Weights of a small autoregressive pixel model.
Training: 21000 steps, batches of 32.
Rows from block 2 of a small autoregressive pixel model, named by matrix and row number. Rows with one number belong to one neuron. Each number is 128 + 24 x the weight over its row's rms, rounded and kept within 0 to 255. All counts start at 0. Numbers have three digits each.
After each neuron's rows are labels from the 100 images, of 14976, where the neuron reaches its highest value: "strongest on" is what is common among them. Only what is clearly more common there than usual is listed. The data: photos of arthropod specimens (BIOSCAN-5M). In brackets: how many of the 100.
# fc1: MLP up (model.blocks.2.mlp.fc1.weight, 1920x320), inputs 64-127
# fc2: MLP down (model.blocks.2.mlp.fc2.weight, 320x1920, transposed), outputs 64-127

fc1.426:092106107170159130141077113124210117140109164079102142158153124097155117116156133114132088131130122132102074126116131145110142109094103129109111128172127131165118124093094149160100149136145174
fc2.426:115102177107101165090116132171110131171151106110122109115160138125121157142090122132118100113124134122144189071076143114150148121105104099145115154114092133136087103105135164111179136128118141
strongest on: order Coleoptera (39)

fc1.721:098104128116103141105127157129119134127131151133132087111091121143120152140107168160129139098119084123125134134150139074155141146166143146116143087092181160125078154116134117117129134191112129
fc2.721:147104110141126132102115106131148103159149075089125149085118100128110113137121141124103130119142135117110176166108143170082106147091106111132139135133121134124132149135118121149162121131168115
strongest on: order Coleoptera (36)

fc1.361:148128108103126119070133112106162174165136135131154156138095118102142120125104143089183148138112161138112129157121092130147106123132124128125134088133128134101107158123157137135118124145147126
fc2.361:143124076157131089129122185111124113097115134093103143144130181076130079103156153120113155102101087140101110133143091107103139135113129185133162135107112112110133128133115128098142143112120139
strongest on: order Coleoptera (36)

fc1.614:149132179166146137100135141124166154176186144148079144119134137151097131140103134142105126139103102114133109095088122124139150149130130138114145084116108113064130175123106113108156096136129135
fc2.614:110128097134121124135133055111165141195130097123113127079128136164118153087167116154141161136104102131093142142145165179150125122126143141107122110140086062133151127135168106136076111130095125
strongest on: order Coleoptera (43)

fc1.652:119147164146164159113114151114134126150189119149107153161175090110114132134161108115156103147123141125165123070086128163136133126107129110094092113142143130137077167137141138153116148109158107
fc2.652:156138124090151111168129082109095134094132102117100105121099159132143181149125115168139127082110106095149107111131096087113150115128089159117135151128134122129150097141099153135136133154109155
strongest on: order Coleoptera (48)

fc1.360:078088129149182173111117145163123093134111122134129161131153149138137131127114169116123137128144161132129121118124112091128150123114085185120122118105128111119127147104101148144154145066094150
fc2.360:084138080092109102093119123136160144168137170164107135082124111162077099129106111122138117123145131114115144097113155122117213123191120118145126165143131142156153106174121075161079097121156134
strongest on: order Hemiptera (65)

fc1.727:108112121122136120123107136120126090126171147171092165081089149171106121117147134111089112116137181133160124162123138137157176157134133172157141158137101102149114143110128176143111122108165135
fc2.727:090087112122153114139104110127136162146068137198130108156145133163099119119112128155149119104138137138131138113097133132163166173104079098128143123142126150103122091108141153124093077134126111
strongest on: order Hemiptera (41)

fc1.483:110157081141132118118171126111120103094139148129133131176066128145185137153134130151145131153101103076115112095069145131082111083099102140091147164082138116183117102132128141130172141122106118
fc2.483:144139160177093116117106140147133107199146120109131109087178144105110101155164157105108106148114131157143089122134108110122108134072191086153098083143155141130125151133078151098139111116125111
strongest on: order Coleoptera (45)

fc1.385:134175113144139160134148174135128153138158155127112108134088159085159130122162090124099138175142170125150103114113139102148207138122139145125133104163178099122113144116157145094100130126094152
fc2.385:155155124147139155161116133156145126099111123177123157153145166140113130112135093129103125112157135112120112134107084130118108135118109111154159105129113088149117100137171146112136161146154107
strongest on: order Hemiptera (30)

fc1.497:111125122131089161153111122178132141151080120138125155104103123136146121144106134090142119157130105136116147158129154154092082156159114142155108102132148117120089139132101149104154116128148113
fc2.497:136173128150126143116121130179174121163179106115103143113156129165100140159149144110104126139132145149050108146152153141139168128124137094129089076161148132108155074119094192121108113103106136
strongest on: order Coleoptera (40)

fc1.136:176118133138102181111143107118112116112110125117114121110097123176134164113181114115136094134137160155116108161117105132113167133143112129135145158136133085138098122118122132124100136123170089
fc2.136:140102130120136086166082113112142123118157135115113083106136093134121176130143167084109127180098102107146112111142168119156104114158113091154140151111115196114102153144123099163088147160119148
strongest on: order Hemiptera (35)

fc1.325:103119085119127113102113161086161119111134115139101106151095117110123160130107114167122104131117164127132118102127139167137098075128109112117111160139121115165166101126099144104133118102134088
fc2.325:173109116128148116170146143114104114133151138143110154097177094149131151153135099132125137134129103118158116164114139119146114139066124108086167170156159147138161104109079120086122154154118091
strongest on: order Coleoptera (39)

fc1.524:136149117097125074124124118104118169130095109153104148124143170095120101082134137140162170165104126145144114101156113107142113195114196117153141107114116153123129119142142107130089160155153093
fc2.524:140102119206080071098134135101155152090115115144126151128130103111159163135114189114120105117113133132106109110154173092136159121088154091131105149151105147146124101147080106156118151110148147
strongest on: order Coleoptera (45)

fc1.26:123121115101134121081108100098115166077137147065153094102110117148144132123115166121135147117118149108116064151156135147104105069122146130092091155121107115082098161130121100128147107117125125
fc2.26:115111079126170113129161112129135079154155100132121120138094129117144118154148128124137115085134113094126113157118105097148114149133101153163148113149106119127164127142076119123137116123110114
strongest on: order Coleoptera (48)

fc1.146:134082092139132134103144072126147137147122104154139112162171111153147153119108127098168110125122110183124146158178131138077113123149121101103126104131149161179137058177110138124143081165119129
fc2.146:122160124119136105185057213113154092141123107112114099167124113132154121171133122128138102145135109095082108120155167142100142158100129152118109097157169173128164135163106147156153114100104145
strongest on: order Coleoptera (51)

fc1.615:068114126126134106157129167147138163130137130104117107125116114131108148088136098135164128134096142132128134142143139175091133087140135131170138137118103108136065109134122122102114138121135076
fc2.615:088094198134121108121138131125138125152132124172130134149146113103093085134129151166115131101108159124080107130119148110160154134158143127191101107141125137110183135103116152152152152105138104
strongest on: order Coleoptera (72)

fc1.544:092094154139131122131168158136089141136096194115082110122147134167165134096146129116135047123104158066096153125150111139124125095143110166119146143118178144126100148156151151177137165136131106
fc2.544:135162133125117126164138130136105134160207089137157112139123147153116145117130167130115138119152160126255128105123135167150142142083089083129127123125145140152153115167114098142110109143119127
strongest on: order Lepidoptera (27)

fc1.287:119119136144152119124125133117136139109115089197157110133140108082101128132103117139101120116090129093123151101158157155163118118095099096132128166143153137117137127126136106151134153140136161
fc2.287:143158142165172139149136107141118130159099147107121072146128124137125162153136146139125133121139116134017125125130107099114181136127103157134112136130145072129181088121115155135117113160139159
strongest on: order Hemiptera (42)

fc1.278:116127117100136175107084101163162094144119116128170116115087136118152157122182134134088109160128177152111166137134112088124138121130105120149135129147159131122156171093153127133134133137147111
fc2.278:122122155114142125145104082108121140160127123081148084118120077178151114138162091126128089176123123118135140134138117133165119141169124140146121112137163127141073128156162126168128166126158121
strongest on: order Coleoptera (38)

fc1.758:150131091140148140114104132196149132108137107126129137154148138146118135142153136129118115117176156137165132113074089089101130111173132148170123182139135114140152105177163116120136141141116131
fc2.758:113140128107131134126129127092119148084127120111111149187103133109144149090096146096159112148141147135167127133127137125125128138098151122195150062103101149121149099135165131129128133181120147
strongest on: order Lepidoptera (28)

fc1.147:150131137167118126109084147109170189147088164107115128143133124095162137149160116136162127122157110141134080133071118124128152173142135115089080141150155127105135178102159139128089146149134133
fc2.147:110089106125102101135117150150124136169144134133161142109152133109114122146109104120090125086116135138111130068126159120137127114085134091172107092119121120128086088119125155140154092132128162
strongest on: order Coleoptera (42)

fc1.213:095112137159122121150113123167119095131131128107123090114113136090152074121142156163137139166135106136142142129058121153154135104120152126125138122128100146089121107116105151114108134118125145
fc2.213:161127138129158144126153132160120110139151148067137076131139122107133162127103169141143163121148138084087140143142080136109116133159129118167125105084127138146067099132125123116147099134127125
strongest on: order Hemiptera (32)

fc1.312:170100093154131103156125087115168113156119097088146091140128169124134138138148115122117105125171098129188135104126147124150099129126159103120132145134146118101110110115112136132133124168143123
fc2.312:123182095096095102072130137123112150105113088110130115107171126104096118160168130091169135092140127130155124145074140161122094120119143147136129171127108096114128112136148145109089165120074141
strongest on: order Coleoptera (52)

fc1.710:102143133142159119130151118100108104173136134137175105130118068124158077156166132143135126113151132100106145178170138104109130123134136105138117127104124096138164118097146122103132144120122088
fc2.710:129136147152137062110107127147129124131150142111135118124117129129147157132115159131110117105106115105097122123156148141122140133153155098094084144155073178140117148114101106147099114121103122
strongest on: order Lepidoptera (28)

fc1.249:148115115148130125120141178155127179154079127154109082157141167105159076095145168127129185136082129180147130115080141104167137135148137137172097141139166133158151102142136125096125153168099099
fc2.249:165152148108103073107135099154133160057127089138128146158153152138167134141118094116142086114153106137196121134147124135134119080130126112109133133097138130112116167108124140136136166120137172
strongest on: order Hemiptera (28)

fc1.692:118082093131123172114163122114099136106134107171132152099162109145156133073118153105123119127148152124143117107104114125098122113114122110101141113086128111124113121122136163120092117101123130
fc2.692:130154129165123125124090122109128090139126123111105084115099124119151091153075163123087120127103128109140149166108182139154127090118111111085156109107108124146156137146099093134134138119089143
strongest on: order Lepidoptera (27)

fc1.375:141123139131151142120131164121088116121134130076144147129113107147171140158154156135114119122113129043134106112114136131166120129157120168149136184152134102104080146157152126141122125110127130
fc2.375:127096182195161114122116079107157137148123127137071119129156113106132138092119157108138096114104135140092105125118134110143145132127087145124113153145160163118113086146098139127152151200203122
strongest on: order Coleoptera (45)

fc1.693:047150100110156168119110114094112142171136092126144130136098082118114107122122157119095106186091107130097191125137129130124072076166108146061172099073142107126110125095116140154112108121137123
fc2.693:156141102130094078131121089096145095115165136134133113112127117117159097184113099117135136115109127153103125133160098109141106150121109149143152128108165129155131097137124133128146139115112122
strongest on: order Coleoptera (62)

fc1.339:127134178175138135109155111137126124096122150124137108124195065115130128056117120136149116132121120140110152119164147130155108171149116123170134119119124106100110174146152111124106114128161087
fc2.339:168154128134122107099105108113116143120171059132105108108086171137102164149130147147182156142149084106136155117152131129077085112116137122126160101104107112132131117145093076112122109111119130
strongest on: order Lepidoptera (29)

fc1.186:097084103149072137113112144159161147114119162116150132117133125096166104190153118115181120161136185149110145123122082136096110118112124129130130130133167102113090141133079145140119116099109102
fc2.186:135100151118128134148079119140153085125117143150131144124143148163134130141090089107149103127157115150100123113130145099123154134107126101161157104146102143151101119183108161123130109129117129
strongest on: order Coleoptera (83)

fc1.170:134177150120096093147109127134164181107130153101142138117176138132141103149059134157120145147103130119137168082157120131157130142141129134138122130133136105126084150137200116162138117091155122
fc2.170:160103122121087118129135100124137147067133137107117141131152158114099107154117159144126102132147119141109145143111137113156114174122122102163132125166133126152066144109112108130132167103128091
strongest on: order Coleoptera (79)

fc1.29:132108104082140120098117123116146154093145139096123087089171113150083148116125111122148099159147153140187131124164148115130136131112152114166051119158145110130103122127100101145119130091151143
fc2.29:139162111173121127089115119132128127131119125126108110134154081132098164109109105080115108158152141118178130098122114124156112119115114151108147143116143129101132127130115117152100152136147100
strongest on: order Coleoptera (52)

fc1.509:104138174166149069130152127148114115126119168125110157138126164174123105156125148096092082110114131122178124085080107111128133132160088085134151117065129154111102131116152149134126085131135132
fc2.509:122114124127100176142166125102169133176087124126155096131114110117098092129094148139150138123126153113150073144139116123158114138076152108143120115156106158130147099133133124152130160130136130
strongest on: order Coleoptera (64)

fc1.212:114137137133126133121114148123181135153180107114153149053144109119121081118081124160102058156138099107118108103121097182123100143143099117119121130137128142086077126183140157096114119152154107
fc2.212:183113147142110183172097097102148133143146107151103136116103130156141156146140131166151124091125139115171161128144117121120132110093153128162122138136130154128086129158135157167181133088145159
strongest on: order Coleoptera (40)

fc1.340:141130107094079117143110117128174131156123147148115139104096133142130123132121103162137068180133121112147185179132121122132135177114094172148129148131156112134140103141145138107104144135121145
fc2.340:120092135134147144148087087150122116143135099154117162135181153062105115113147136188133090114143088133129096111110168138136131180107109152137123112120160181131086104082109118134144138143102147
strongest on: order Lepidoptera (27)

fc1.456:100118142135173162074084142101117165090135134116112047116142087122166163141137153122119124119102108150091138157132161090119099135141079139143099128157084077090121164129112112136134107091156129
fc2.456:126094129120117120115135099106145081156136099147101113136114151091161080126112106110186141158117125118057116120110137148141136136151124102142134137075114144142139129168105134165110122125189067
strongest on: order Lepidoptera (33)

fc1.608:093109145077128086107128139090135126115137139123104123108139076094142127112133126138149100155130146128135133114128157141106124131125100125149132125128116099130126126098098137172159120087111115
fc2.608:110146088151107114097159099131103130101127137118172097132112120142122176102105126090109161170160122120184121117115121124141117130142132121110131124135109133170116128094126088091076119137134157
strongest on: order Coleoptera (75)

fc1.451:105145124119116121118133138149138122131158121115122103073127120091118141164113123105090134119122132107115152125119152160114132155087092095153095140109155145163096140112135144176121145158144122
fc2.451:105114126104081117137137183111149115131133157132109126144117135108075105109123168163131165097099146143118146131078136128111141145108114097137128089145157119166147110101093172169141098126149114
strongest on: order Coleoptera (58)

fc1.225:135096142157114121092137116128122077106162112109159110133125134118147129109133176115150103126148092160139131131123128079130164129138149129117157135103201132120122126136127111128105092147178143
fc2.225:103140125122141116156145147128136143131163121102122136122123144183130138159152109130113111133116135085121148119114145112163126134135155113131043136117157129097125096137147126190111172104055093
strongest on: order Coleoptera (50)

fc1.1:138149111121108174154117146156123136126118130102128158100121119140132087114121148213146120136158125102111153103112119110164095139159131140114141120123153144114132104130139132134129131149168133
fc2.1:098104174133149115133119099117095104152102149107167142143137116148118159144098159131123151131101110124115094111097120095157138157146105137128132161136121130127134117142106132121034159132135166
strongest on: order Lepidoptera (27)

fc1.178:121149092115109120090168111102180126160074137138122069129084091133129168101178128089132191118096124119093111167134175127167121148139126146171115123164094116125123110171136142105167135128100126
fc2.178:153158152158146151101127158124138122126115126114130144137146152125131125099115130128141117112126158090135086124112141138152159150125126121120161145132093104153108161106100095092115093154148127
strongest on: order Hemiptera (30)

fc1.176:106124129157100124169130142116124117138117110147148146111109086117149113173108083146114167160102148167147137144103131120148119169103143118135119097088136130111124108108133160129134155098135145
fc2.176:123130130131161131155137118125144123111106153154147148095153107107149100161097133122147122148164109152111111159107114145114126132144104105108109102110136085147140151127172122129122156109078104
strongest on: order Coleoptera (56)

fc1.253:144133126139134106120088104102130106148130145117130134107110127136138129116108140098147124151106093114115138164150135088086096144180085118128143105077130118151101118123152109135127132117114139
fc2.253:174122139108135166164100147103127106158091123134113115102131129108122111118125160149106128169117109110131135143081164133143147135146121107148122111118172107084135120145154080162116144077163147
strongest on: order Coleoptera (41)

fc1.741:142114102123125142099112115129112122144122159119068152129118141094122152129106164149153074137135138131055155106126112149154115098143116146103094149135132170145131158129129132107103181143157133
fc2.741:085124171125151186138128089136129142121099113118145107133174121078119127105133132131153118160076093135182101083097132097155095088110096109121169125102132117143090058118115146123108144156146143
strongest on: order Hemiptera (28)

fc1.601:107151136078109114122092128097089097183184136140127092146132133161108124129114155093146155115123117120159122118122153089115097106147149189166148144122129114108167115140116096093113111110149119
fc2.601:129156106154156111124137129137127141099123098172131113116127110115150139105107114118092114151135119088139131125109115128107104117163087117136136173108108144105157101141137122114127140122129141
strongest on: order Lepidoptera (25)

fc1.122:147148141126176137163143129136115137126122140127102144141104166120177127109151118113113168120093086114111157144179141177126177142159130156143132125164142080165143109122137146112117165114102131
fc2.122:130126130160128159134106173112082128119107130135099138177148122133107098135130124138116093119133112137077140130128129098144122121106094125123158103076136117136124157144127126125115142165117081
strongest on: order Hemiptera (30)

fc1.356:148113161129119140123112102136114133101107149128131133105093124077127122141156115152155117153106145073117104125142142167115124100105115098181118137113076122143113137134100125098111114133111120
fc2.356:135123129110094112124112133129173132140107139110144091077099145125166145141155120087140098124116138159117123111145112143099122098142094117128141174138111130102145121165135148138173151106087147
strongest on: order Coleoptera (38)

fc1.596:115120141149141139101096130107145130166145118167142131129116126107139144128125111116163077153135134134103124142148138176107110088183139124134102130129114113114142099088129084154130133101136132
fc2.596:118139144143114139143112134091123150095075085202091139149078172119127183104148149157139142106125134138065149133143111118116169078154114138120135159105108119129109109141128102077120113132126135
strongest on: order Coleoptera (43)

fc1.714:131140123129137094134071108142151120116105126098146162088136127106106137107152179151120115130120122079168135090164125110098157112131157119096163122079125149142127096136149140147116143102124145
fc2.714:130109158138163104157134150099108110122097137078109113102125112160134106129082141135115124121111071104064150138150142101097184180117135127109148116139129125079080104138100086098131141133121099
strongest on: order Coleoptera (41)

fc1.543:163136104136115072136127098127110161144131140092144154156124105114117131123165174124113109139127079125137162093120108119127114139136139073140144122132135100107138067142140148114148110096129144
fc2.543:130127170112098153103184150071096102115109129090100137071133136139093121127147103115120146126150130109099122114116133163086097117161098154136123127115131096085121127082147095164132078124124124
strongest on: order Coleoptera (41)