From a checkpoint of a small autoregressive pixel model.
Model: 20-pixel images, arch transformer_decoder, width 320, layers 8, norm layernorm.
Rows from block 4 of a small autoregressive pixel model, named by matrix and row number. Rows with one number belong to one neuron. Each number is 128 + 24 x the weight over its row's rms, rounded and kept within 0 to 255. All counts start at 0.
After each neuron's rows are labels from the 100 images, of 14976, where the neuron reaches its highest value: "top examples" is what is common among them. Only what is clearly more common there than usual is listed. The data: photos of arthropod specimens (BIOSCAN-5M). In brackets: how many of the 100, against the usual share in percent.
# fc1: MLP up (model.blocks.4.mlp.fc1.weight, 1920x320), inputs 240-319
# fc2: MLP down (model.blocks.4.mlp.fc2.weight, 320x1920, transposed), outputs 240-319

fc1.246 [126 125 145 128  90 135 138 115 153 120 118 161 129 171 139 181  99 200 111 154 110 123 128 169 132 109 142 124 128 137 165 174 138 141 106 108 135 113 124 114 119 131 135 149  90 148 124 146  84  77 130 126  64 184  97 113 161 139 132 123 118 137 128 111 123  89 138 148 102 137  96 107 102 134 147 127 136 133 148 121]
fc2.246 [113 129  92 126 150 150 106 138 159 124 116 125 122 117 121  69 103  99 143  92 110 114 142  87 114 115 143 110 126 110 103 165 138 191 123 133 133 166 137 182 153 149 133 101 147 137 177 174 165 135 154  94 140 108 155  97 125 152  89 139 124 127 137 123 121  78 138 142 132 136  95  97 137  93 127 173 109 150 124 113]
top examples: order Coleoptera (47 vs 16.8)

fc1.540 [168 138 129 109 117 123 169  91 111 105 106 126  94 123 109 130 128  94 131 136  55 141 158 150 141 156 157 116 132 105 154 136 100 143 122 160 167 125 131 132 105 145 103 125 110 137 113  64 118 117 144 110 115  88 119 131 158 140 128 148 116 121 115 102 136 161 186 137 107 125 121 123 155 152 127 115 148 111  76 101]
fc2.540 [ 84 132 123 140 156 129 174 101 111 133 131 114  76 112 153 123 143  88 100  76  74 100 155 111 137  67 109 117 138 123 173 144 156 122 152 163  91 149 125 116 109 154 156 136 152 123 159 141 139  78 129 152 145 133 139 123 135 186 138  82  98 122 106  93 156 109 123 148 111  87 166 113 114 132 160 134 108 110 166 128]
top examples: order Hemiptera (28 vs 11.3)

fc1.438 [158  85 126 134  89 143 141 119 159 185 145 136 111 148 108 131 144  93 130 144 131 156 142 147 133 121 115 143 149 149 160 143 147 101 158 116 110 125 127  95 113 115 114 139 165 124 139  89 116 142 134  97 121 137 130 132  91 146 105 156 181 110 131 137 132 115 121  94 102 120 132 124 117 116 119 111  89 121  99  68]
fc2.438 [150 142 134 105 150 123 154 135 129  94 124 105 135 115 123  98  87 120 169 108 172 101 132 130  77 128 115 138 115 108 117 142 119 150 143 118 143 127 126 113  95 143 112 118 115 111 146 159 140 121 123 112 152 111 101 100 104 133 113 162 154 154 157 147  98 130  93 142 137 145 136 165 119 162 146 119 132 144 122 168]
top examples: order Coleoptera (54 vs 16.8)

fc1.648 [142 120 145 148 122 159 105 100 145 176 116 119 120 115 106 132 137 132 116 152 109 174 119 132 110 138 123  97 130 130 124 140 151 146 164  96  82 139 100 119 138 104 103 147 123 126 130 104 143 162  98 121 114 118 155 152 151 127  94 153 123 151 159 144 124 109 105  83 128 138 136 146  95 165 123 104 108 123 141 151]
fc2.648 [114 124 111 102 121 158 127 163 143  87 114 147 110 142 129  80 121  99 150 170 138  96 113 109 138 105 104  90 104 157 131 167 178 134 116 130 138 156 128 132 134 122 146 135 145  97 152 156 119 152 181 113 133 116 111 123 122 138 129 115  91 131  94 109 115 122 123 109 133 135 120 160 157 129 135 116  90 104 162 114]
top examples: order Coleoptera (39 vs 16.8)

fc1.582 [113 101 149 173  95 116  90 109 125  77 115 140 130 159 157 108 122  99 110 150 160 138  84 146 107 164  76 103 103 109 130 145 135 134 128 138 133 188  85 111 126 126 182 125 126 122 180  94 135 151 113 149 178 134 106 140 123 186 134 112 126 108 157 138 117 100 159 136 131 195 116 159 172 143 115 106 150  99 107 133]
fc2.582 [123 152 141 122 148  88 143 161 111 107 118 158 102 145 124 144  84 114  87  97 114 172  95 108 176 161 129 110 141 162  82 127 158 163 127 138  99 143 159  82 131 145 140 139 141 113 100 162  86 168 103 119 143  73 112 144 140 169 151  78  72 120 137 149  97 170  79 145 102 166 145 126 154 134 118  86  95 105 159  76]
top examples: order Hemiptera (28 vs 11.3)

fc1.550 [120 159 156 134 134 102 122 145 136 135 135 101 141 100 108 146 196 148 145 108 102  97 102 113 147 133 133 150 105 118 149 163  89 175 145  87 106 133 112 135 119 116 174 140 106 126 112 191 131 105 129 124 121 133 180 138  94 172  92 134 121 117 110 132 115 124  89 139 108 159  88 153 137 154 117 124 146 137 165 117]
fc2.550 [155 120 153 176 164 155 103 105 104 131 161 106 105 155 115 114 154 168 129 104  96 165 162 142 100 117 136 145 155 129  92 127 143 126 117 195  83 119 124 122 116 138 156 124  64 124 117 153 143 158 140 134 140  88 125 133  77 136 109 126 128 166 135 108 126 134  93 141 141 124 112 135 137 141 133 156 100  99 137  94]
top examples: order Hemiptera (28 vs 11.3)

fc1.674 [ 78 129 138 135 103 124 174 112 107 107 134 117  95  71 123  84 132 152  80 173 153 141 109 120 158 137 100 118 178 111 157 140 128 146 126 144 148 141 146 133 128 119 129 109 120 119 123 123 145 124 161 165 138 130 100 150 190 110 114 116 164 131 149  80 109 121 128 132 146 146 137 138 128 132 105 100  95 110 142  87]
fc2.674 [125 168 158 174 104 150 124 120 105 136 180  91 153 100 105 119 165 101 151 121 146 110 177 129 145 136  91 155 103 140 104 121 132 127 108 157 159 120 100 107 115 131 119 185 124 153 115 104  98 150 118 128 119 107 149 113 137 113 117  61 129 125 122 128  89 175  95 116 120 134 156 122 118 119 140 105  96 113 176 149]
top examples: order Hemiptera (35 vs 11.3)

fc1.278 [ 87 107 112 114 124 111 121 144 125  86 161 107 111 140 136 111 116  83 154 163 123 166 135 165 149 158 105 113 107 151  86 102 130  90 114 140 127  92 129 105 120 129 143 129 127 143  93  84 114 136 150 136 138 160 139 128 112 133 117 115 115 104 118 150 155 107 101 107 137 126 111 146 156  99 135 136  89 143 142 149]
fc2.278 [116 127 126 132 141 100  96 111 138 111 112 124 137 101 144 156 113 123 141 112 115 109 165 100 118 114 143 146 154 143 140 125 141 114 124 116 115 121 122 121 152 134 162 158 109 118 107 143 140 160  78 104 116 104  84  97  89  98 117 107  87 127  96 101 110 115 163 108 126 143 132 138 125 122 151 145  91  97 131 109]
top examples: order Hemiptera (33 vs 11.3)

fc1.240 [150  89 113 150 118 180 104 116 138 123 107 144 152 124 137 130 129 129 106 140 115 111  55 181  92 155 132 127 125 100 150 151 119 138 116 122 130 154 139 108 171 124 156 127 135 143 160  94 122  93 121 103 147 191 118 157 150 119 100 130 112 175 115 176 150 102 149 125  94 134  59  99 145 143  95 127  99 105 182 101]
fc2.240 [ 80 112 196  95 125 145 113 121 122 125 102 153 136 120 126 137  82  79 148 139 149 126 160 140 126 135 112 153 140 174 175 112 155 152 154 146 133 102 153 120 140 115 102 155 143 102 122 132 148 140 119 129 126 127 159 117  85 153 129  78 105 135 208 166 131 186 110 151 112 135 173 135 130 134 108  96 124 125 161 127]
top examples: order Hemiptera (48 vs 11.3)

fc1.93 [137  93 159  94 147 126 121 126 157 116 148 111 141 122 130 153 127 129 128 110 139 106  99 136 104  94 150  96 118 139 130 142 144 129 131 127 115 110  94 183 111 135 115 180 102  88 123 158 122 145 100 107 127 166 119 126 145 114 155 134 161 131 146 114 104  95  99 164 122 133 171  96 142 119 141 157 130 161 153 107]
fc2.93 [136 135  84 118 121  82 117 148 119 104 155  99 135  89 115 141 127 151 114 125 127 103 100  97  97 145 144 137 135 191 151 134 123 184 100 120 120 155 165 108 172 123 131 132 164 139 154 148  71  96 161 112 144 120 101 150 155 126 105 116 121 123 116 127 132 123 167 127  92 161  77 137  80 188 144 100 159 133 165 152]
top examples: order Coleoptera (52 vs 16.8)

fc1.98 [ 46 139 106 161 130 150 122 161 154 120 128 108 116 161 177 147 164 137 136 136 110 145 132 122 200 104 101  75 140  88 168 131 126 144 119 149  99 202 153 113 119 167 133 127  88 153 145 159 111 120  99 149 142 139  88 138  96 146 145 118 137 127 166 108  76 140 128 128 102 121 119 118 129 107 142 141 135 116 139 109]
fc2.98 [139 112 119 155 129 134 124 118 109 153 141 118 155  88 125 134 130 140 166 157 119 120 103 116 132  86 132  98 165 148 121  99 162 135 168 152 129 114 141 103 112 123 167 133 133 149 139 104 145  96 132 117 129  82 141 116  64 142 139 116 115 148 127 133  95  81 170 139 112 117 163 101 129  62 101  88 147  90 138 146]
top examples: order Coleoptera (41 vs 16.8)

fc1.718 [123 133 141 133 117 137 136  98 114 124  97 102 159 135 142 149 136 180 152 174 128 173 133 152 132 112 138 135 104 102 173 141 115 129 140 144 101 117 111 150 127 136 149 162 132 140 127 120 154  99 139 119 127 142 126  88 127 102 133 121 109 171  97 116 147 137 132 151 121 124  94 126 124 128 143 102 162 153 145 145]
fc2.718 [144 128 129 107 125 165  71 151 106 107 145 121 126 147 128 125  97  82 150 147 118 158 131 174 138 117  91 116 120 122 127 133 156 140 134 163 138 109 126  97 159  90 147 143 103 141 150 120 141 153 137 134 142 137 125 139 120 123 125 118 155 139 169 120 137 174 134 139 149 117 120 122 108  97 124 144 159 130 177 114]
top examples: order Hemiptera (28 vs 11.3)

fc1.134 [174 151 158  85 147 105 166 131 161 146 184 102 115 149 126 159 100 111 141 126 145 136 131 106 122  99 148 115  97 124 157 118 147 119 134 164 153 121 158 118 113 127 145  90 139  89 129 119 110 167 171 124 156 152 149 111 108 103 124 163 160 153  91 132 105 118 110 128 113 149 146 118 119 117 176 114 105 140 119 162]
fc2.134 [156 143  88 134 128  76  84 124  88 152 142 126 181 130 104 125 120 111 109 215 161 133 186 138 151 126 139 127 169 138 158 126 115  93  81 162  89 116 109 155 129 141 117 136 126 155 176 156 106 130 148 156 121 105 123 118 141 102 113 110 143 136 103 113 165 141 123  88 118 131 119 105 137  86 138 136  74 101 144 151]
top examples: order Coleoptera (62 vs 16.8)

fc1.357 [169 131  64 146 116 181 128 103 159 102 131 145  99 102 115 127  98  95 128 124  96 104 113 158 118 146  83 127 133 134 109 100 125  99 120 136 134 139 130 182 145 101 144 101  91 144 174 131 140 117 110 149 130 109 140 123 143 133 123 160 117 143 104  82 142 130 141  83 100 138 128 131 141 134 151 145 166 134 117 124]
fc2.357 [ 96 134 176 141 127 127  97 146 142 135 117 126 123 166 124 135 135 142 187 123 109 168 145 120 156 101 179 106 120 128  99 102 117 131  76  97 159  94 127 123 116 115  73 107 109 114 102 156 119 128 139  97 179 126 122 107 137 186  97 118 141 167 118 136 106 160  87 126 112 160 101 144 139 112 101 112 123 133 126 133]
top examples: order Coleoptera (56 vs 16.8)

fc1.647 [120 112 117 107  95 110 187 140 148  70  78 118 157 142 146 135 113 120 109 105  87 157 109 120 103 146 112 109 101 145 176 145 125  98 147 148 158 114 161 126 159 149 155  95 109 148 109 153 157 102 124 121 102 127 121 120 172 149 130 133 116 134 116 139 178 133 157  79 140 124 131 127 123 119 121 130 120 146 107 127]
fc2.647 [ 87 120 116 124 161 152  92 149 140 116 138 168 119 138  81  96 188 132 139 123 126 119 183 124 151  97 109 112 105 141  77 150 173 118 124 173 130 132 115  97 130 132 151 147 141 131 153 143 123  96 122 104 154 124 117 173 105 139 189 119 115 149 134 147  90 123 112 137 129 151 183 127 106 128 132 135 122 136 117 150]
top examples: order Hemiptera (28 vs 11.3)

fc1.120 [115 133 167 144 180 142 152 137 122 161 131 134 151 153 126 113 100 161  74 163 142 127 133 122 155 108 154 125 133 134 142 111 101 151 132 143 131 111 157 143 116 168 113 129 104 113 160 154 161 184 125 143  86 154  97 103 140 150  93 109 119 147 108 103 119 147 118  79 118 121 169 124 145 150 116  94 106 146 109 135]
fc2.120 [161 103 130 125 135  96 132 144  82  94 129 119 143 111 114 126 162 135 107 122  90 132 146 104  91 100 140 127  80 121 103 150 176 165 115 159 150 140 121 141 151 111 101 120 115 111 124 105 130 121 163  67 115 130 104 151 141 136 137  95 125 138 115 173 148  78 155 184 144 183  75 137 123 130 140 120 119 115 114 132]
top examples: order Coleoptera (45 vs 16.8)

fc1.593 [163 157 135 142 154  99 160 163 133  98 144 112 129 125 145 186 148 117 117 122 130 134 174 174 125 123 115 165 136 134 126 150  78  86  86 125 116 162 107 114  87 148 148 132 127 124 124 130 114 164 130  76 150 137 175 111 121 133 117 128 101  93 113 105 149 110 117 144 150 157  95 137 161  91 145 136 117 110 102 110]
fc2.593 [ 77 144 129 140 159 121 105 130 141 144 113  94 112 128 112 130  70 102 104 123 151 113 151 120 101 119 101 138 176 142 119 168 142 136 150 126 146 164 128 108 143 150 115 150 136 136 114  78 114 141 135 104 128 131 153 135 114 117 128  42 124 178 165 133 116 171 118  97  64  98 115  93 116  99 117 144 104 153 124 171]
top examples: order Hemiptera (29 vs 11.3)

fc1.683 [ 97 114 155 173 110 112 127 132 124 110 137 107 102 134 115 101 128 181 184 133 134 146  92 131 168 158 113 142 128 111 171 158 104 197 111 129 143  88 130 147 109  94 144 152  92 137 113 124 105 107 147 118 133 144 115  87 132 149  97 142 153 114  96 116 159 150 109 165 123 155 138 139 120 139 116 137 116 121 123 142]
fc2.683 [135 157 147 102 112 169 142 166  98  91 139 114 154 145 119 142 105 127 160 140 104 143 174 131 159 135 127 100 142 116 177 123 132 155 122 110 139 142 101 110 108 143 146 182  92 135 133 104 138 164 141  78  95 144 162 120  88 124 125 118 165 140 116 113 109 127  89 107 129 116 149 119 110 127 116 142 128 131 143 145]
top examples: order Hemiptera (38 vs 11.3)